A small sound classifier, trained from scratch.
Data: trained on acted Russian speech (Dusha), 26041 training examples, 106.2 epochs.
Rows from block 9 of a small sound classifier, named by matrix and row number. Rows with one number within an expert belong to one neuron, the router's apart. Each number is 128 + 32 x the weight over its row's rms, rounded and kept within 0 to 255. All counts start at 0. Numbers have three digits each. After the name is the row's rms in percent of the matrix's.
After each expert's rows are labels from the 100 clips, of 14848, where the router gives the expert most weight on average: "strongest on" is what is common among them. Only what is clearly more common there than usual is listed. The data: acted Russian speech (Dusha).
# router: slot weights (model.blocks.9.mlp.router.weight, 32x160, trained with AdamW), inputs 80-159
# up: expert up (model.blocks.9.mlp.up, 16x160x160), inputs 80-159
# down: expert down (model.blocks.9.mlp.down, 16x160x160, transposed), outputs 80-159

# expert 12
router.24 103:110148132162138087149042157168103111119095139090162149143126100096127098125095100155063134096141030164123073079094168187132069142089091059140157112121134190079114107129133165108124099114067183129145161069071161073129117096124152116144140112
router.25 114:127081158141112089143052139155160090117081184079136111137132100127137113160104171172086102098101050126084063117086093170084084114102139066161196124094113180119141115086164132096124131087096220154182175118094138091167144115089119136159130113
up.12 096:070094119168145116158210150095143139145107089147148134143150143162177153163125112141139151139075138173138157089129108094143175181200106113147100146159157058135157137088177152119158081124126139110121104132103116143193137106102166145098089117
down.12 101:113135075112158131159144169135127129185127118099117070077101106088184148039089070136144174091069129110097137155109062118134129125148200158149153166083132187135076107154156170158063124102096132170104115117145168108128155151138115080168120129
up.13 093:109162119108166154105086114118182099109142176174142136179100136107096099167188150078129142150110084161125159194123155158105147121110098085128148145094108076117097162126067079090103167135166157178141130101144132168101145071105150139207185125
down.13 097:131135156060115101137158163101115149105126101125133041210112148092107194110212147149109125076124139119139150103135128113163154147106150104148112105159117116104150133113158076140075206115094084122174126164193133128117170109124172116122165090
up.14 089:132183158121130146189073142125042135113174089164155149128072182129140083130132115094169146145137150103098124101169226084115119120157104128114085169079155176137114157018186090157152130140114143143125096166138182084119119122155126097137118116
down.14 089:125095099109099090118110151131142128134147134080109102200174128095197114151121106135099087110156148169098067167111128134137096099101126113142127129063135156176079104132103118144177155138175053148144167134158141115177170195090135095116170149
strongest on: emotion: positive

# expert 6
router.12 098:119084073069158143143075178070165116068109106101188134170152105177128107122097138129088111083119051149094097093130133174122070113068181094125153148121126212146137145067140098114144137110094180139163103068108135134186182164098146144099166138
router.13 102:148094100080165131160040151075107104104063133051157111183136150165121164206085162097118187077101074124130072104098131181116072109087186087135112133077105166169160057106155122089142144117073161176143142095108173085131153110075147151123121103
up.0 108:124096119086056149098123133108165159058195137148140164145104154147155082155158141142125142056153124125164167163121179122167093176086131073136118103135137138148118103135120119119163154118117115090182116187180162125148139166156103104071123129
down.0 103:115114125164138125137123098141111158113165100134134141097103136168111102055089155150164102153142176163155137106095101169111158113154094172136140122174096079146081141135154164150119149153105153137131136110165018202177141136093183111174148129
up.1 077:165136088115134110068091106121107165134156169132126094134159155117111111131160107079126108141163093109115166100129154090103151174132158105113172095157168153163134066145143169057079089149143172097169154120117157164125083159121149134126153149
down.1 082:054138111174125117152130110138102135066122132061085108113080119101158125164080153097158089145161102142126103136165198177103162076149130113111170095139133123137116120112140141127177122113112195114113097131115090094104081140088131110160119124
up.2 074:109135105091184125159136129160133116152134060130112138109114150102145139103182130091073082185122206109138165108086141123109071114103108101091119121145130131112155157158109180086147168100163180163129177106175140091143165081135172146127115103
down.2 074:068134124140123089096115154123120132147092126167123178105121158076127106121141122181135099103212142143106085170069100073154127170117160138107172131144149126050139115211084123141088146112145149068139119122148129103173148156176144083059104084
strongest on: emotion: sad

# expert 4
router.8 099:112087110098093190159125171115179123109188057066089150165102145067187144120102130166090159120194156170180165158088084154112152106110141131159142100054140149153111157170125105127112066133160157180188162131100109138127129088130094116093142173
router.9 104:185149154120143176143128084092100185116142101104116111131079121125108099191164132115144147125134105153169150162101096173115113080153087115111140165111120158124071126140122122133113108106120111136159148099116165072133141123133096179122121150
up.12 105:174144172070096105128134172128112121081158119171156151142135137117150144185157092099198108162141171118137152121131151133083060140172096114131152176138177144118140178129144152144102093169147120137105113084121162084161117149107151078144164175
down.12 100:111105133096179141122142183152059097159174151107193104156161138138055065156065069134095144071128105109106110101103154102090186138187144171097157126092092151172099139091171137050055122146126106075072112136090086083113074054153170123169112125
up.13 109:176135097134144116149120107121117078106101110140130071164089136154100152157126096147170195155141120093125123155126158068085085118132109119166145163118202159093078064176139121107109151167134115148164111116108118151105142129171137121126100130
down.13 101:152171113155156140177132120183128100146034161174152200103159180133109124150207147144114093129125142060089145157076120103119127079193153140153091076202142126092179133066149094134119082144108138111122062147139191127149153102109095161139089140
up.14 100:112137101084140126157139122119130176146096152146080226120134137146136160110168172140132165117107133156127160156174127205178086056112151125145135115132057090129158184093166100120093111106112137098104139085113158160122114214126143119166146116
down.14 088:101181146118109152105148113130145073164124123118139146178140118117136165091108051136113141104123150064125143158158092116125142152167112137078072087101091124112132175066137099105153121103124078110111101177145133125116117106156136132111154085
strongest on: emotion: sad

# expert 11
router.22 096:114109080133100113119123123130059155113149178086124092106140147164153148113135140127102120156084123170109081012064149176109134187182129103119154123110116107157119169138058134101102154123129109148119131159143155149148090037148102155093116165
router.23 095:101162165134153064143049074160172145136101142099191124117167149113164099130129182165105117111083101125110098091081196158144127112152125075162122081099085167140132141114063137106085125089150096163155171190102159125106109064124116111145072123
up.0 106:157134090143158090148120130155095090127129086101189131132082137133117211189123159195130186121099155131170100165139081108225149129140124161163157178085135137141161141110177094115110094093103164164144142150156169136092154124150148134139123142
down.0 103:165143082117079152090134114146109159165130112135134152099115101095134191081150134124115143069087120192118138137128070129094103107131157096149099141148113159116095155075128072093094093142130081127085182153172077140153189160081068172188097119
up.1 111:050179109144170081125208089083087181132111134103174164104147108156162135117092127130170114150144171128160133137166142131092150134177121093120106145139062118135104134170192143129139168105187136166095093194175110123122130154122124143162156165
down.1 104:159141148107178166171127152096186102156112100088105166122147125106115068140088167075080160161139116163214143116150145149155132110082069084149164128130150139129117141145124119170121155092172136194188121138160155085135176099117187171113144107
up.2 088:124138167082198112097155123102123122149122082103143125161143128139112078150132105128126178198132074093140091065190147089099091110105092105140059121150127086127155122155156112157111156167114151078091075077146082152118142121073096085175090078
down.2 093:136169062125161165162111123118132164179078128149167088127149148150163125111113174161085113136112091154093120145162177141133138130127148121080110121174098121091106141104089137116143145164116136133111146121062074169160127200129150148083123154
strongest on: emotion: sad

# expert 1
router.2 100:130099098162101041085115113150117098107049179078112078132143130108140076132130171146092084120106126120113118102121106139118064160125150074195119147153130184094081108100134160079070109123109164086188180127112104089131102105142070115146101120
router.3 106:100086112134113045120151126168167155080080146094109106083122091129120097120134137117125063118099150163089076037131085161110112139086197063157086073126116146104075116131127100111079165151089152031131155122129127082092094111102148137179081083
up.12 105:105139174128088078188138152183117117130192065115155121145133092163063101162137102083135097132128124111102145153095075162078150206114049098129123095127179118116114094125097161133188160194118167177131134135134136104168122144101161102090128144
down.12 105:065191115146113158082116110127105071056164118111120158123122130147107161098192152130109098121094144090083106097172080146109146154138065094052089115113132152152178172138154101128082173148169164158108126121136157148116133168170116109182143187
up.13 097:149160089132132144171093156121150169104031158123097151131146158098096177115162101119186121133138189070083103143138163118143172157140145178128153127128115132027099074097147096165163120133157107158072180153150134125091163147119180092115165119
down.13 104:161145128137163102155049156109125095113137046137115070173140119139176131138135100119094075115136136191120164140114192107170087119155115129123119112061138134153182130137101111108091191073173142095105081128131141076133161082135170113152089150
up.14 094:146129143127115169049112236170110097081103099175085106187112160139133129069166133193179140121127123113129096127103134107149134127163127184115147174113087164131087071097206154127139126126139124129147122106122149122115133137151127080147143183
down.14 087:112084155061146114111142152089139133143088135090148077170118125051163188158185126090132141082117124047139110107193139161145084129101144178092152173117178088138129099129165108218145149090122073169160175113179140171109165123102132114137100154
strongest on: emotion: positive

# expert 15
router.30 094:062175089159128105110124129174113160122145162121119145164188115112141131071117065125170089146137046157119146152102162144105105103101203083131086103106137119175109144152104154096147128152131102153148191114103109143129099148152156170125145131
router.31 094:074150104173072139094132150139149140136086136109122152118148118125150145088140062111151058116138105156171097138100082152127069139113194061143124089039144121139108148121130117052163170167123115124133142106129113150163144188137154148124194127
up.12 094:110105130149103079102152127157145122130114152145112147116133154112130125143125127115105139167095122144169092112121125205121238148127152144180143144096115118123140158208178113092142180090151138094124160102091140162108129134095093145136119050
down.12 085:130089127174107116118110147166113106166148113152142138200107130109199129144147083169178098150108176145161071135171082135152130156142107117120120175099144122081110144098167170064179137181153146142143145101183083046134128126157094079079137089
up.13 110:118135096147139099188171088142110119156153099088142169149146110114114097149138128084080137207142161117163155087134193148203173110132154096103116104168190111144125128130182118140072110148135076059127131151111115143116119142124124105140135157
down.13 101:188164110067119138069107153124130116091131090106108227114146149139120121104154137062143129115141154109146102174122164113150142105147084096131106170103153108164091120147171147142141174175165102179111193131079157123176186102101113162099138123
up.14 104:142094141156152127113138118108108049084178081148113117154158122115168068140109203083141119143134133138125159146130113114130122093160183111143112124116169109116126128104114131120110146162167111183142056125121107098092160122145148116054162092
down.14 097:118098176152085139145148161163118164171120109082182126129123152139102150103107069136159151094147116118082107122109161097120099141117105178117116176187028108150133128152077151089187079071117156150184111130134139153155141131128132148115109097
strongest on: emotion: angry

# expert 7
router.14 101:100087133124097135184109170093121127038109134119119150112137109119142154098123168166157106062114116107069104134136163164103069178062146058137168159121137218149080169092119151104133138120084166143113140096104207119146168095098159140114106118
router.15 102:069097128112142073136132086103127119137062184104156138167127145196106094162102176118124078118106118186161129130079110093109090086170156106160107084152076142166125146111111094106154171093068130122111159155092075118099123183117093100152136148
up.12 088:166174090091129168122117156154128118070107130094149062052152125149125129081097114144107180144122117139113188185082105112070105115193138163117104141145127129087183073152027121189174135128154126085158102079097087020114121138087122102143124089
down.12 094:092126092110076117139138121117153137127058109148105059208128138084125139189094173090111075108118112161172165120167127095098153121095111102063164194149129106184131089099115095153065121094151140105131191121075125186100080117118097152164149075
up.13 099:085112110115104128116093124164126124082148155196162106201143097110165086073128105179102102118118121106178173099127131157123102209100104168124156099112165118145150186126096109139140110155059127126128141138199101138074183100135124131106116150
down.13 098:113141049106100072169131107146186121090101129046047118120126087063140108136123131113093092155086133185141116128091137185127078155119141105118164100078166110118150092094133105159100133134197139086175194111093127139119101062155159114114143118
up.14 084:106101164137196125159147171125143178096130138092166151078119109108065111156147083064089098130117119114119184170166168143168132113182160138093172113056134132144151137109187143090108156126095145150162114144153121191111193159106067093109109128
down.14 087:110134075160155120092146157095067093115117162135104128105093117125156131128093112080101171079170129148127079133112113111115126143130146080131129053113101130099117133132142080103144078183147123196159138181153061137120131158149113134124156165
strongest on: emotion: angry

# expert 2
router.4 099:094143113158100169087110134123135211095113098129120110152137128150133109093070110095119147112089121125153127118160107159106118088101188088156132122098120189147106165116089109155148109110102135151161160107132091102128095088156096140114074129
router.5 112:148106155141163138120083116112154121051122156105172094149120105128116185166123164164095136083060116119139098153072101159092078146071141122156122126166102155110138149070108110151141176074071156109153178110138098085131120160130109116202136096
up.12 106:101177152187105133086121200092180134099144118154047183099152093101088148118159087067156128166079141125146090077094144125102131086109135169102139107132146107094131181138192122093130135192070142106133172142142130079138160110153136130100152147
down.12 113:129107074140110138097116106145114088069116121168109066087174140141115119125114156167146088158094093212121126119206124150082153121109155105148159123112120139152170113085142120197128158105153080098122124128107113143148140115138189114068182167
up.13 098:056122162110146082105068167136151148144082118109134049098114164097150118149129141096169168071187140128078160158158084112129118095180146219133157126116159087181085119144131097111153092149145107131102149104090074111164153119113108099135101142
down.13 088:150133129169159082115064086140122128109141195134148060139151152102122160094161130134129019090078157139081189094086096136103114138164121145071110177159175180161109129089188106149128100138101132105151134111118117114116113179133129119124120111
up.14 111:112117169141150157051065118084117135131134142167129136149121087173117103175123125066145123185122104081078136186079148129130142197105077139143126178069143151120163167125158152135101130138163089117145130083102112106079198148189129143123083082
down.14 100:154147075144121139168129098145160130134061190109090129112142163112185133109132118132121119109116106165122098086124146111127137154099154122094144129169095106109180109172159113171137118149087127178101157138087142140108107092144116119126109152
strongest on: emotion: positive