config.yaml
num_classes: 4
activation: "gelu_tanh"
moe: "soft"
width: 160
loss: "cross_entropy"
muon_scale: "match_rms_adamw"
nesterov: true
adamw_lr_other_params: 0.0022
steps: 7200
epochs: 106.2
Rows from block 3 of a small sound classifier, named by matrix and row number. Rows with one number within an expert belong to one neuron, the router's apart. Each number is 128 + 32 x the weight over its row's rms, rounded and kept within 0 to 255. All counts start at 0. Numbers have three digits each.
Before each expert's rows are labels from the 100 clips, of 14848, where the router gives the expert most weight on average: "responds to" is what is common among them. Only what is clearly more common there than usual is listed. The data: acted Russian speech (Dusha).
# router: slot weights (model.blocks.3.mlp.router.weight, 32x160, trained with AdamW), inputs 80-119
# up: expert up (model.blocks.3.mlp.up, 16x160x160), inputs 80-119
# down: expert down (model.blocks.3.mlp.down, 16x160x160, transposed), outputs 80-119

# expert 2
responds to: emotion: positive
router.4:134099105152131130127127139111174102076124188140177109207182120121116147125188141161115087099146110087123096053095079182
router.5:100142106142098149153155109120135170164188093099075140128192201094169113085124088168148152193140124169224192105130151104
up.0:140128134111171100126144097090103128136088104143136120100152146156154163123147124126034205142094095105146126097204104103
down.0:099094166123122077152194103097090120143104215153116162109155161087105137129129157141066116106102134150079057109107139125
up.1:126107100175128081116140155159123099134156124184123112111137127135113111145170119093108115085119159101135128164076122122
down.1:126098104088175099159123135124153141175125078110130127139070155082122167137107109176149122187109131200107156113096195124
up.2:128125149150119145160097171170106059124154120116072089140158114083071127147126045159118149170140097046098106091139170074
down.2:195121069141148155090110111076135071136138144099122117147158116131130115128171108098099151083134135174113110097143113150
up.3:142152171111106122200088174152154150155127154123134110143148139144123118119129124088102148176103141066095144111114139112
down.3:144120140062095091151113132144097084138168157128108144119144160103062208140137141091128117086107141133083121086145105093
up.4:072139123153162165141169150124169066141122164132139106156132144091122120144137115094160138122228103182195153130078115147
down.4:152133079074093125196144152073141174196147187134141091129152180141129148129128138193124110136105124163142186075125142163
up.5:110166122132120155152123131184135166086151112135124176168121132054206161118121131112147082128180145177182123149114104128
down.5:143098134192166110178107123144083116099075125132071119146104125119085099178117077141104112113152123177106094166140132155
up.6:124179140129180086155084100116092079180149149094173130118122145119129137137138145131085091168138130135142144109136068113
down.6:163122111154123133094101175139120127119128145095093093136079211183150099146084121145122101089111131074038159108166068110
up.7:122084155138084103154200144142168145129103104128168118154092114160142105179115144050085150148190192123154167139123167177
down.7:112154152095165065178116109100155102121144152114096075122158100113072139145095102168079116091141123170129188161116142120
up.8:109136201108067172085123135122106124158117172154057074150156125095102122104118127101079129120133071134146129164128145153
down.8:183217115103127077087097132160149152142174171104172154082114117096124122094083166130145104090178136108129065080184067144
up.9:154110183161141119101166134052132139153154144116190157144108088122153114124132151115110145166121151150143131138148144086
down.9:117133164116107139089117105108147080084123109139119120083115105168163159155141109163150098142200140117170131156140156151
up.10:172123127104116131102091162132188076165157144144091141092104080133077110130106158142095159098159117106173067142176134122
down.10:104204130178163154085134203146140125088122135086150153148168143143130085123204163120128090064189199219085152163105098130
up.11:103175110103123097131131132171134126152140132131164113100139102128082112143096132155079152171166089157113125186149100153
down.11:174205169119197077121137170082120129125168096128104112124065074092164101153103101079175072152114135101135107175140063089
up.12:134150113139144151080138132076124139097140122147129203156107178161174129062091109115197083158112111082094140169082131099
down.12:131158148065118177143064103105095122166168120125143150084166110065153104183125121081164126133121123130134124138096146176
up.13:126102128022139182145096100099180143152106143150119112088087113080121112111152102145159149084089134081149134127127105195
down.13:095144122136144143128190138148122094102158086157073150154086104171112104118119189172107133143154115148108059082151113133
up.14:180154185106096069154178149124122189078094119088164188094094132173162144099096133182171098161172115098145124103126153155
down.14:167102080096148108110070081199137090087136111121142126114102119126099126110155101142100141089140142086140187102178090101
up.15:085174178146104092127145117071121134080148123115109082159056164131112148112054092140130083124106164134117177091156116096
down.15:132118072109139116168133162139080101123131107095138140151158113049146151194164135095088186164142138126119175148153171121
up.16:092138118052158159136134104116122085106153175105185073119140087110102126120110147135126169079199103092153196224100179101
down.16:103096115134082166134146107114097108174088093146104096165129112152194107121165162147133093084097137126122113111166088121
up.17:088146113137191169084147121153183107130166134087073087174107174086171141123086146160164183122092127089129159081161150126
down.17:144130146143128117154117093108090121142109122079210147100132064135109103110100149113173130093126130077160159184142143153
up.18:200115097094137155150099130135151169169098083139139104128159129109089181121114109122085100100127104180137133135131140060
down.18:089129131136102095110109133132111125157102079131117181085104147125121106145102149082148127146135158118109107146173169073
up.19:123095160127070098147084156094154151131137110165157125137140200136141135111125109099152117170193100102097100135141169121
down.19:086163147127136200139092135151055108134120081097148101186133153095164094118099136173127118151161168131127117164043135106
up.20:124097207099155123136079115098111176116107123137096177116088118146195173155125205126122113118160174083140180111121083109
down.20:098159093102081078159106107122132060127121109141087180084213131102158123170106058145129101106072140216151115099116132098

# expert 6
responds to: emotion: angry
router.12:114150124151129191159128156151128206097165180156092137090138089113095166072182106152122110155091122153107161119154157133
router.13:120103101144159169132117140162077109082138163121112109110135063124125155104163161193093092104082089181079115101154128135
up.0:146130183177155094130122090094132148083120139159121116157094075115104154123126130095138099137121058157191101118172134074
down.0:182140144120085134159137144149134113114176168118126164096116160077097142168147159159142135115122186145134075110135139140
up.1:140081121176157112140101069120159089157105118100148144116181132113131114141113137101128122124158163170218047143177111115
down.1:157108159142140205124083171115144164104170085172187148176035117113053143143135099209133143161125104175099109209088196111
up.2:158131177131121136104138108108165066128127121124167128129153108101103150117127154159057190178124151123170121145183137051
down.2:104122105127104105107111157123182098154133121149151116107218124151133122173101199132173143104063109156087109148119119161
up.3:084102167152126201199140119136133136151112109104156121124100145105131075131093149149133135171132158052136141136139167112
down.3:161158123087177135153146102101151128163119112139175130144108144144113108179131107126132119088138145128094160088039097180
up.4:180136091144168148123111140077138149113085141131171145135137057173122145112061140131119100178149119110172103096128083110
down.4:227082090153136174135136170148146112100129069163132109130141176137149124144092150093030122127156157106127124082104155100
up.5:101109099160092156141098163114131156147041190145122095121148157144127163131107166123145158095132120092132179130124106141
down.5:091143092114120124158111130130133167102190158102148128082133137147148106141089106182166155141128113152062071143129168051
up.6:122135144124214073134156117140147171177153071129129124163102139129184152112118114116131096079120074137152074163127117165
down.6:077155131116132117131098154123146124144134152140146148076092129139101146162099133100123168181102141096120173126106115161
up.7:153085157132067133132159197130172149116152147142191138139119121142167169119104107133183113094171127048114169167140108087
down.7:139154178187110154089095152099124096142101126174104104099109146115152098106171133166129184170061165195096119081156134158
up.8:100114085177132129130128046110166154076128161104058122149137209142104122120161100138079177143125148134086079118140090090
down.8:116084159152091147145139140096105141199154100083126118104176100104085171115087130132063123129120125136167115110148152146
up.9:145153211186122136114174125100114133116108137128100114193127119106089101103161159104131134107114098172101120120146093124
down.9:095109130111162066088173122115126108153152050123091092159114129177142165182116145138109134129095104154137131165155143099
up.10:080176110168140095153113096096125105134184105074126085148120149092153193116112131092110088124105148107151134144169103140
down.10:119085084185143078112115136156144156111100136103109067082123104123181095209110140112183144176124125108131133135134116181
up.11:107071124071140115120146133108086126108119147104125121154134161101140145145120083169097136126172059092131109062112190160
down.11:146196102155152125096111113115131121160168167129136128137116106125162054078145092127188117096110166206151123113127109132
up.12:075100115118191134074170131138134131122111145148133138106137082136137123085098142059161115101167151052105116124173137126
down.12:090120120108106114087133157118142154081108145139179125112118177097077070152110105145085126085117116158140155137144129156
up.13:102076131151130136128106143106091078068144070119096124162094066145087124176132176093154092146085157128163102140106047152
down.13:109142078065133109118162177208125155125156103119124106126108175090093110123080079138149020165090128121102128093182114119
up.14:112145132141136096156060188128146134109089082121111112093144124146093121148066111099097116147134064107169079119091143138
down.14:093183129105084154071111144059150117168154148119139105192140135108124170102181078183171113101130081134134101215138132123
up.15:111133149074068124128140161090127169117152139182132144076136094179053135070091101072125124099137160112144124114168123125
down.15:075157147124103118065114117104131159108164111077074150065078145118136110134104093141108110110117146121174170144086130180
up.16:149150093156180091158107150154065138163136109107123140124078128169086090142139055139129146098095176152140102209097148116
down.16:148112107129140165167128075111125112116096150229169188097114118140152142101173157049133130157113107171166139173117112164
up.17:085081171174153068140167090120122154161100161088153054161150121094153100071159095110143126078137164145151124124141121124
down.17:195072099098078073134111122149106134141116139107117107095111114094130157139147171127126137116110100144121107175084076109
up.18:167052114117128161110121130122068080121152136144105133060115139138090149132104100126176188093106091092100160125126181144
down.18:082152084093071135112143092129080167134148212103232126196094061108135174086143131118112079111111167139067124099116143132
up.19:078115123061091117110069165099125099132068179139101136103144093146189149088130165125182071131104159133115098146087083086
down.19:163127166147148128100137162097150084100151049201122101113076172152111091098171138135110092195134157094071134113153204169
up.20:140134101099173118136125177140108174167145137157117069160117186190063132105108128106049142127059094150193138163110193114
down.20:142091133161156124169074053186101080148168159126108148159101101114116062101129113153132086103139154138131102099096148124

# expert 13
responds to: emotion: positive
router.26:156122129152099131074114109143107121179099142227159117125171105157156116114107090158126143159143136075103142123093148171
router.27:127154105129136145064158106122072163118103183187171134145184140140159142154154104139125128085126103161091159213111127134
up.0:166161200115126118132132107060130104160081188124103157142152146143110097104178138149175122171109105150134141139135109092
down.0:151121099113130155056119127141151112135079130139114111143188086149112110100104165134085147155166165099160142148110089200
up.1:167151155119137129074067073107157168144124095123185132167181130126073129159100125144131118086145128152146122131119206100
down.1:117110159135065097147134131168138166127148163130118144137060077096142099109161176091089162165197116112137126108111129133
up.2:101127159162145131113106092077082150121088132110111141167124132110147168140127119135095109120150109182156146087119116191
down.2:139113100135067125162176115154071154156126116074153138101180089141190130093162124154148137094139153133106137121145118155
up.3:183098110054138145153137070084162109184099126151107145093142170106175140067137108141134136154127159165103156154132084140
down.3:104102132147135157138149117158162133090087087154174073138148082156131118114124127093153098109098053126125101124112098101
up.4:101138150135093102143138068138120109126139053179100096123140106133122187152176102105139140136119154145166125130166108141
down.4:163107105112139110094172135117167124129101156120141095127141140124144101113121107166171085148194091180093174100150147116
up.5:126115058149158081088109060074145088145140072159183101138082123177117114107147102108097147103125130102149137115122156130
down.5:121047186130124155142167086123125124066159091120123144140127106173152156160120084178181189160157158139171129106128095084
up.6:124139078081128120163106174140113085122094088116083126107102134174176056214109157118103122094128108118076094123128146174
down.6:110075139079141155127156113139167127087138159062079125164133081156087127167120142164159121151081159174086101177145133125
up.7:154129133180073149156149128134113171138132147104144093176139128123088128132127103171182139088129118162147146115121123099
down.7:098186122161099100101105127131108146118141078118084136147129149156118190157095127157128139126118107140100115172137092157
up.8:135110139111156098107172139133057108138120174146081085135106152086157074172158106122151173164126182108041106147172118130
down.8:115128169120129141097097112179103129122088092115187140129116157112149130124097098103118119174159168094163123149179026062
up.9:078123100128153099150119093156100131153123147131096106113159140110135132130118141106095145124147071133144162112072161127
down.9:061091085082061111152156167110188105104188133117150123098126105154151121137146171107112087098147111099177168109108141140
up.10:094142184080133107149090115133102136169133129098075128110092115103161103155106088161105085110089148164065133122152143072
down.10:112072117144104094109153123110088127138138181107159167161161134130191109207133116113089112132140174124098117145179167148
up.11:146158103124118164137080131084152133157152121114142114140203139070124079134188067155092132159134158093089118168124152162
down.11:167111103122154142160136120098120138125111137092123133152149092131151173107094165195105080151130104126140132143153143137
up.12:080149148126076162080109154166102192136137106168152079159184132185139128095104144157186128073181155114164154071127126109
down.12:167089157148076129103141086145132126189169193108063156141092141087123175106071079150117142125137156137134163112105143123
up.13:124130153114150115050135123136130154228118119148126098192080117101162160162114107135129061161083106091095142111077182163
down.13:147146116126150186135063145111115073130097163089111128077104072063149140130107090131138139099135135139122153104134149130
up.14:146112145136082147100130121077182098119155132134181177108121159112114113224127122128118135133136168112165145190159158111
down.14:146112175162166095116079116090147078167142176136135150142099111119177038160127140110139088099132159160098185153118178080
up.15:134096119191083149104123176107097161105137168095127185140076151101099103078156089113122140136125146062183159166120206105
down.15:146129120141137146080140115133116110109103170116102095086153180162130114107113132140130135158071203080174163173063117122
up.16:143137108100136118120121112136117078108098146061065153144133119148175090074153116118078153131173085186093139105114077133
down.16:138135115175036200110122207117104173146188136097138102104140120085069098131147143167093187132147130103123123126139128186
up.17:143119106102078058172125156148196080104128125182123076060119166092133095157172087134142109147131138101188099157108126127
down.17:182095163115170139151102102178122130119133097185140126175101126123163117118094155120095116101092162101099118077215146105
up.18:134129082141109128100109129160157124089142143138131208100116177087152150087159104144087089150081164146148158098135174161
down.18:130086195049101137079174089121116129138116160081182149150133167142181128057119098142117099121137116190072107122084186145
up.19:167189186169149132094194170075142135130171175150126201140114098153134155129170129139124128113139151162168066121101107125
down.19:124167148144085125175156138150151111126173121100121131117136137078132149099092145139131122170135152163127169079126071132
up.20:169071092105141035106140103089062144163137088174100127166133115100079078094183092110096151150151157106121117107138106146
down.20:108159126122158107130076023141124082147077111082043150063158108129125159104163153122100099140134113113108143081139155121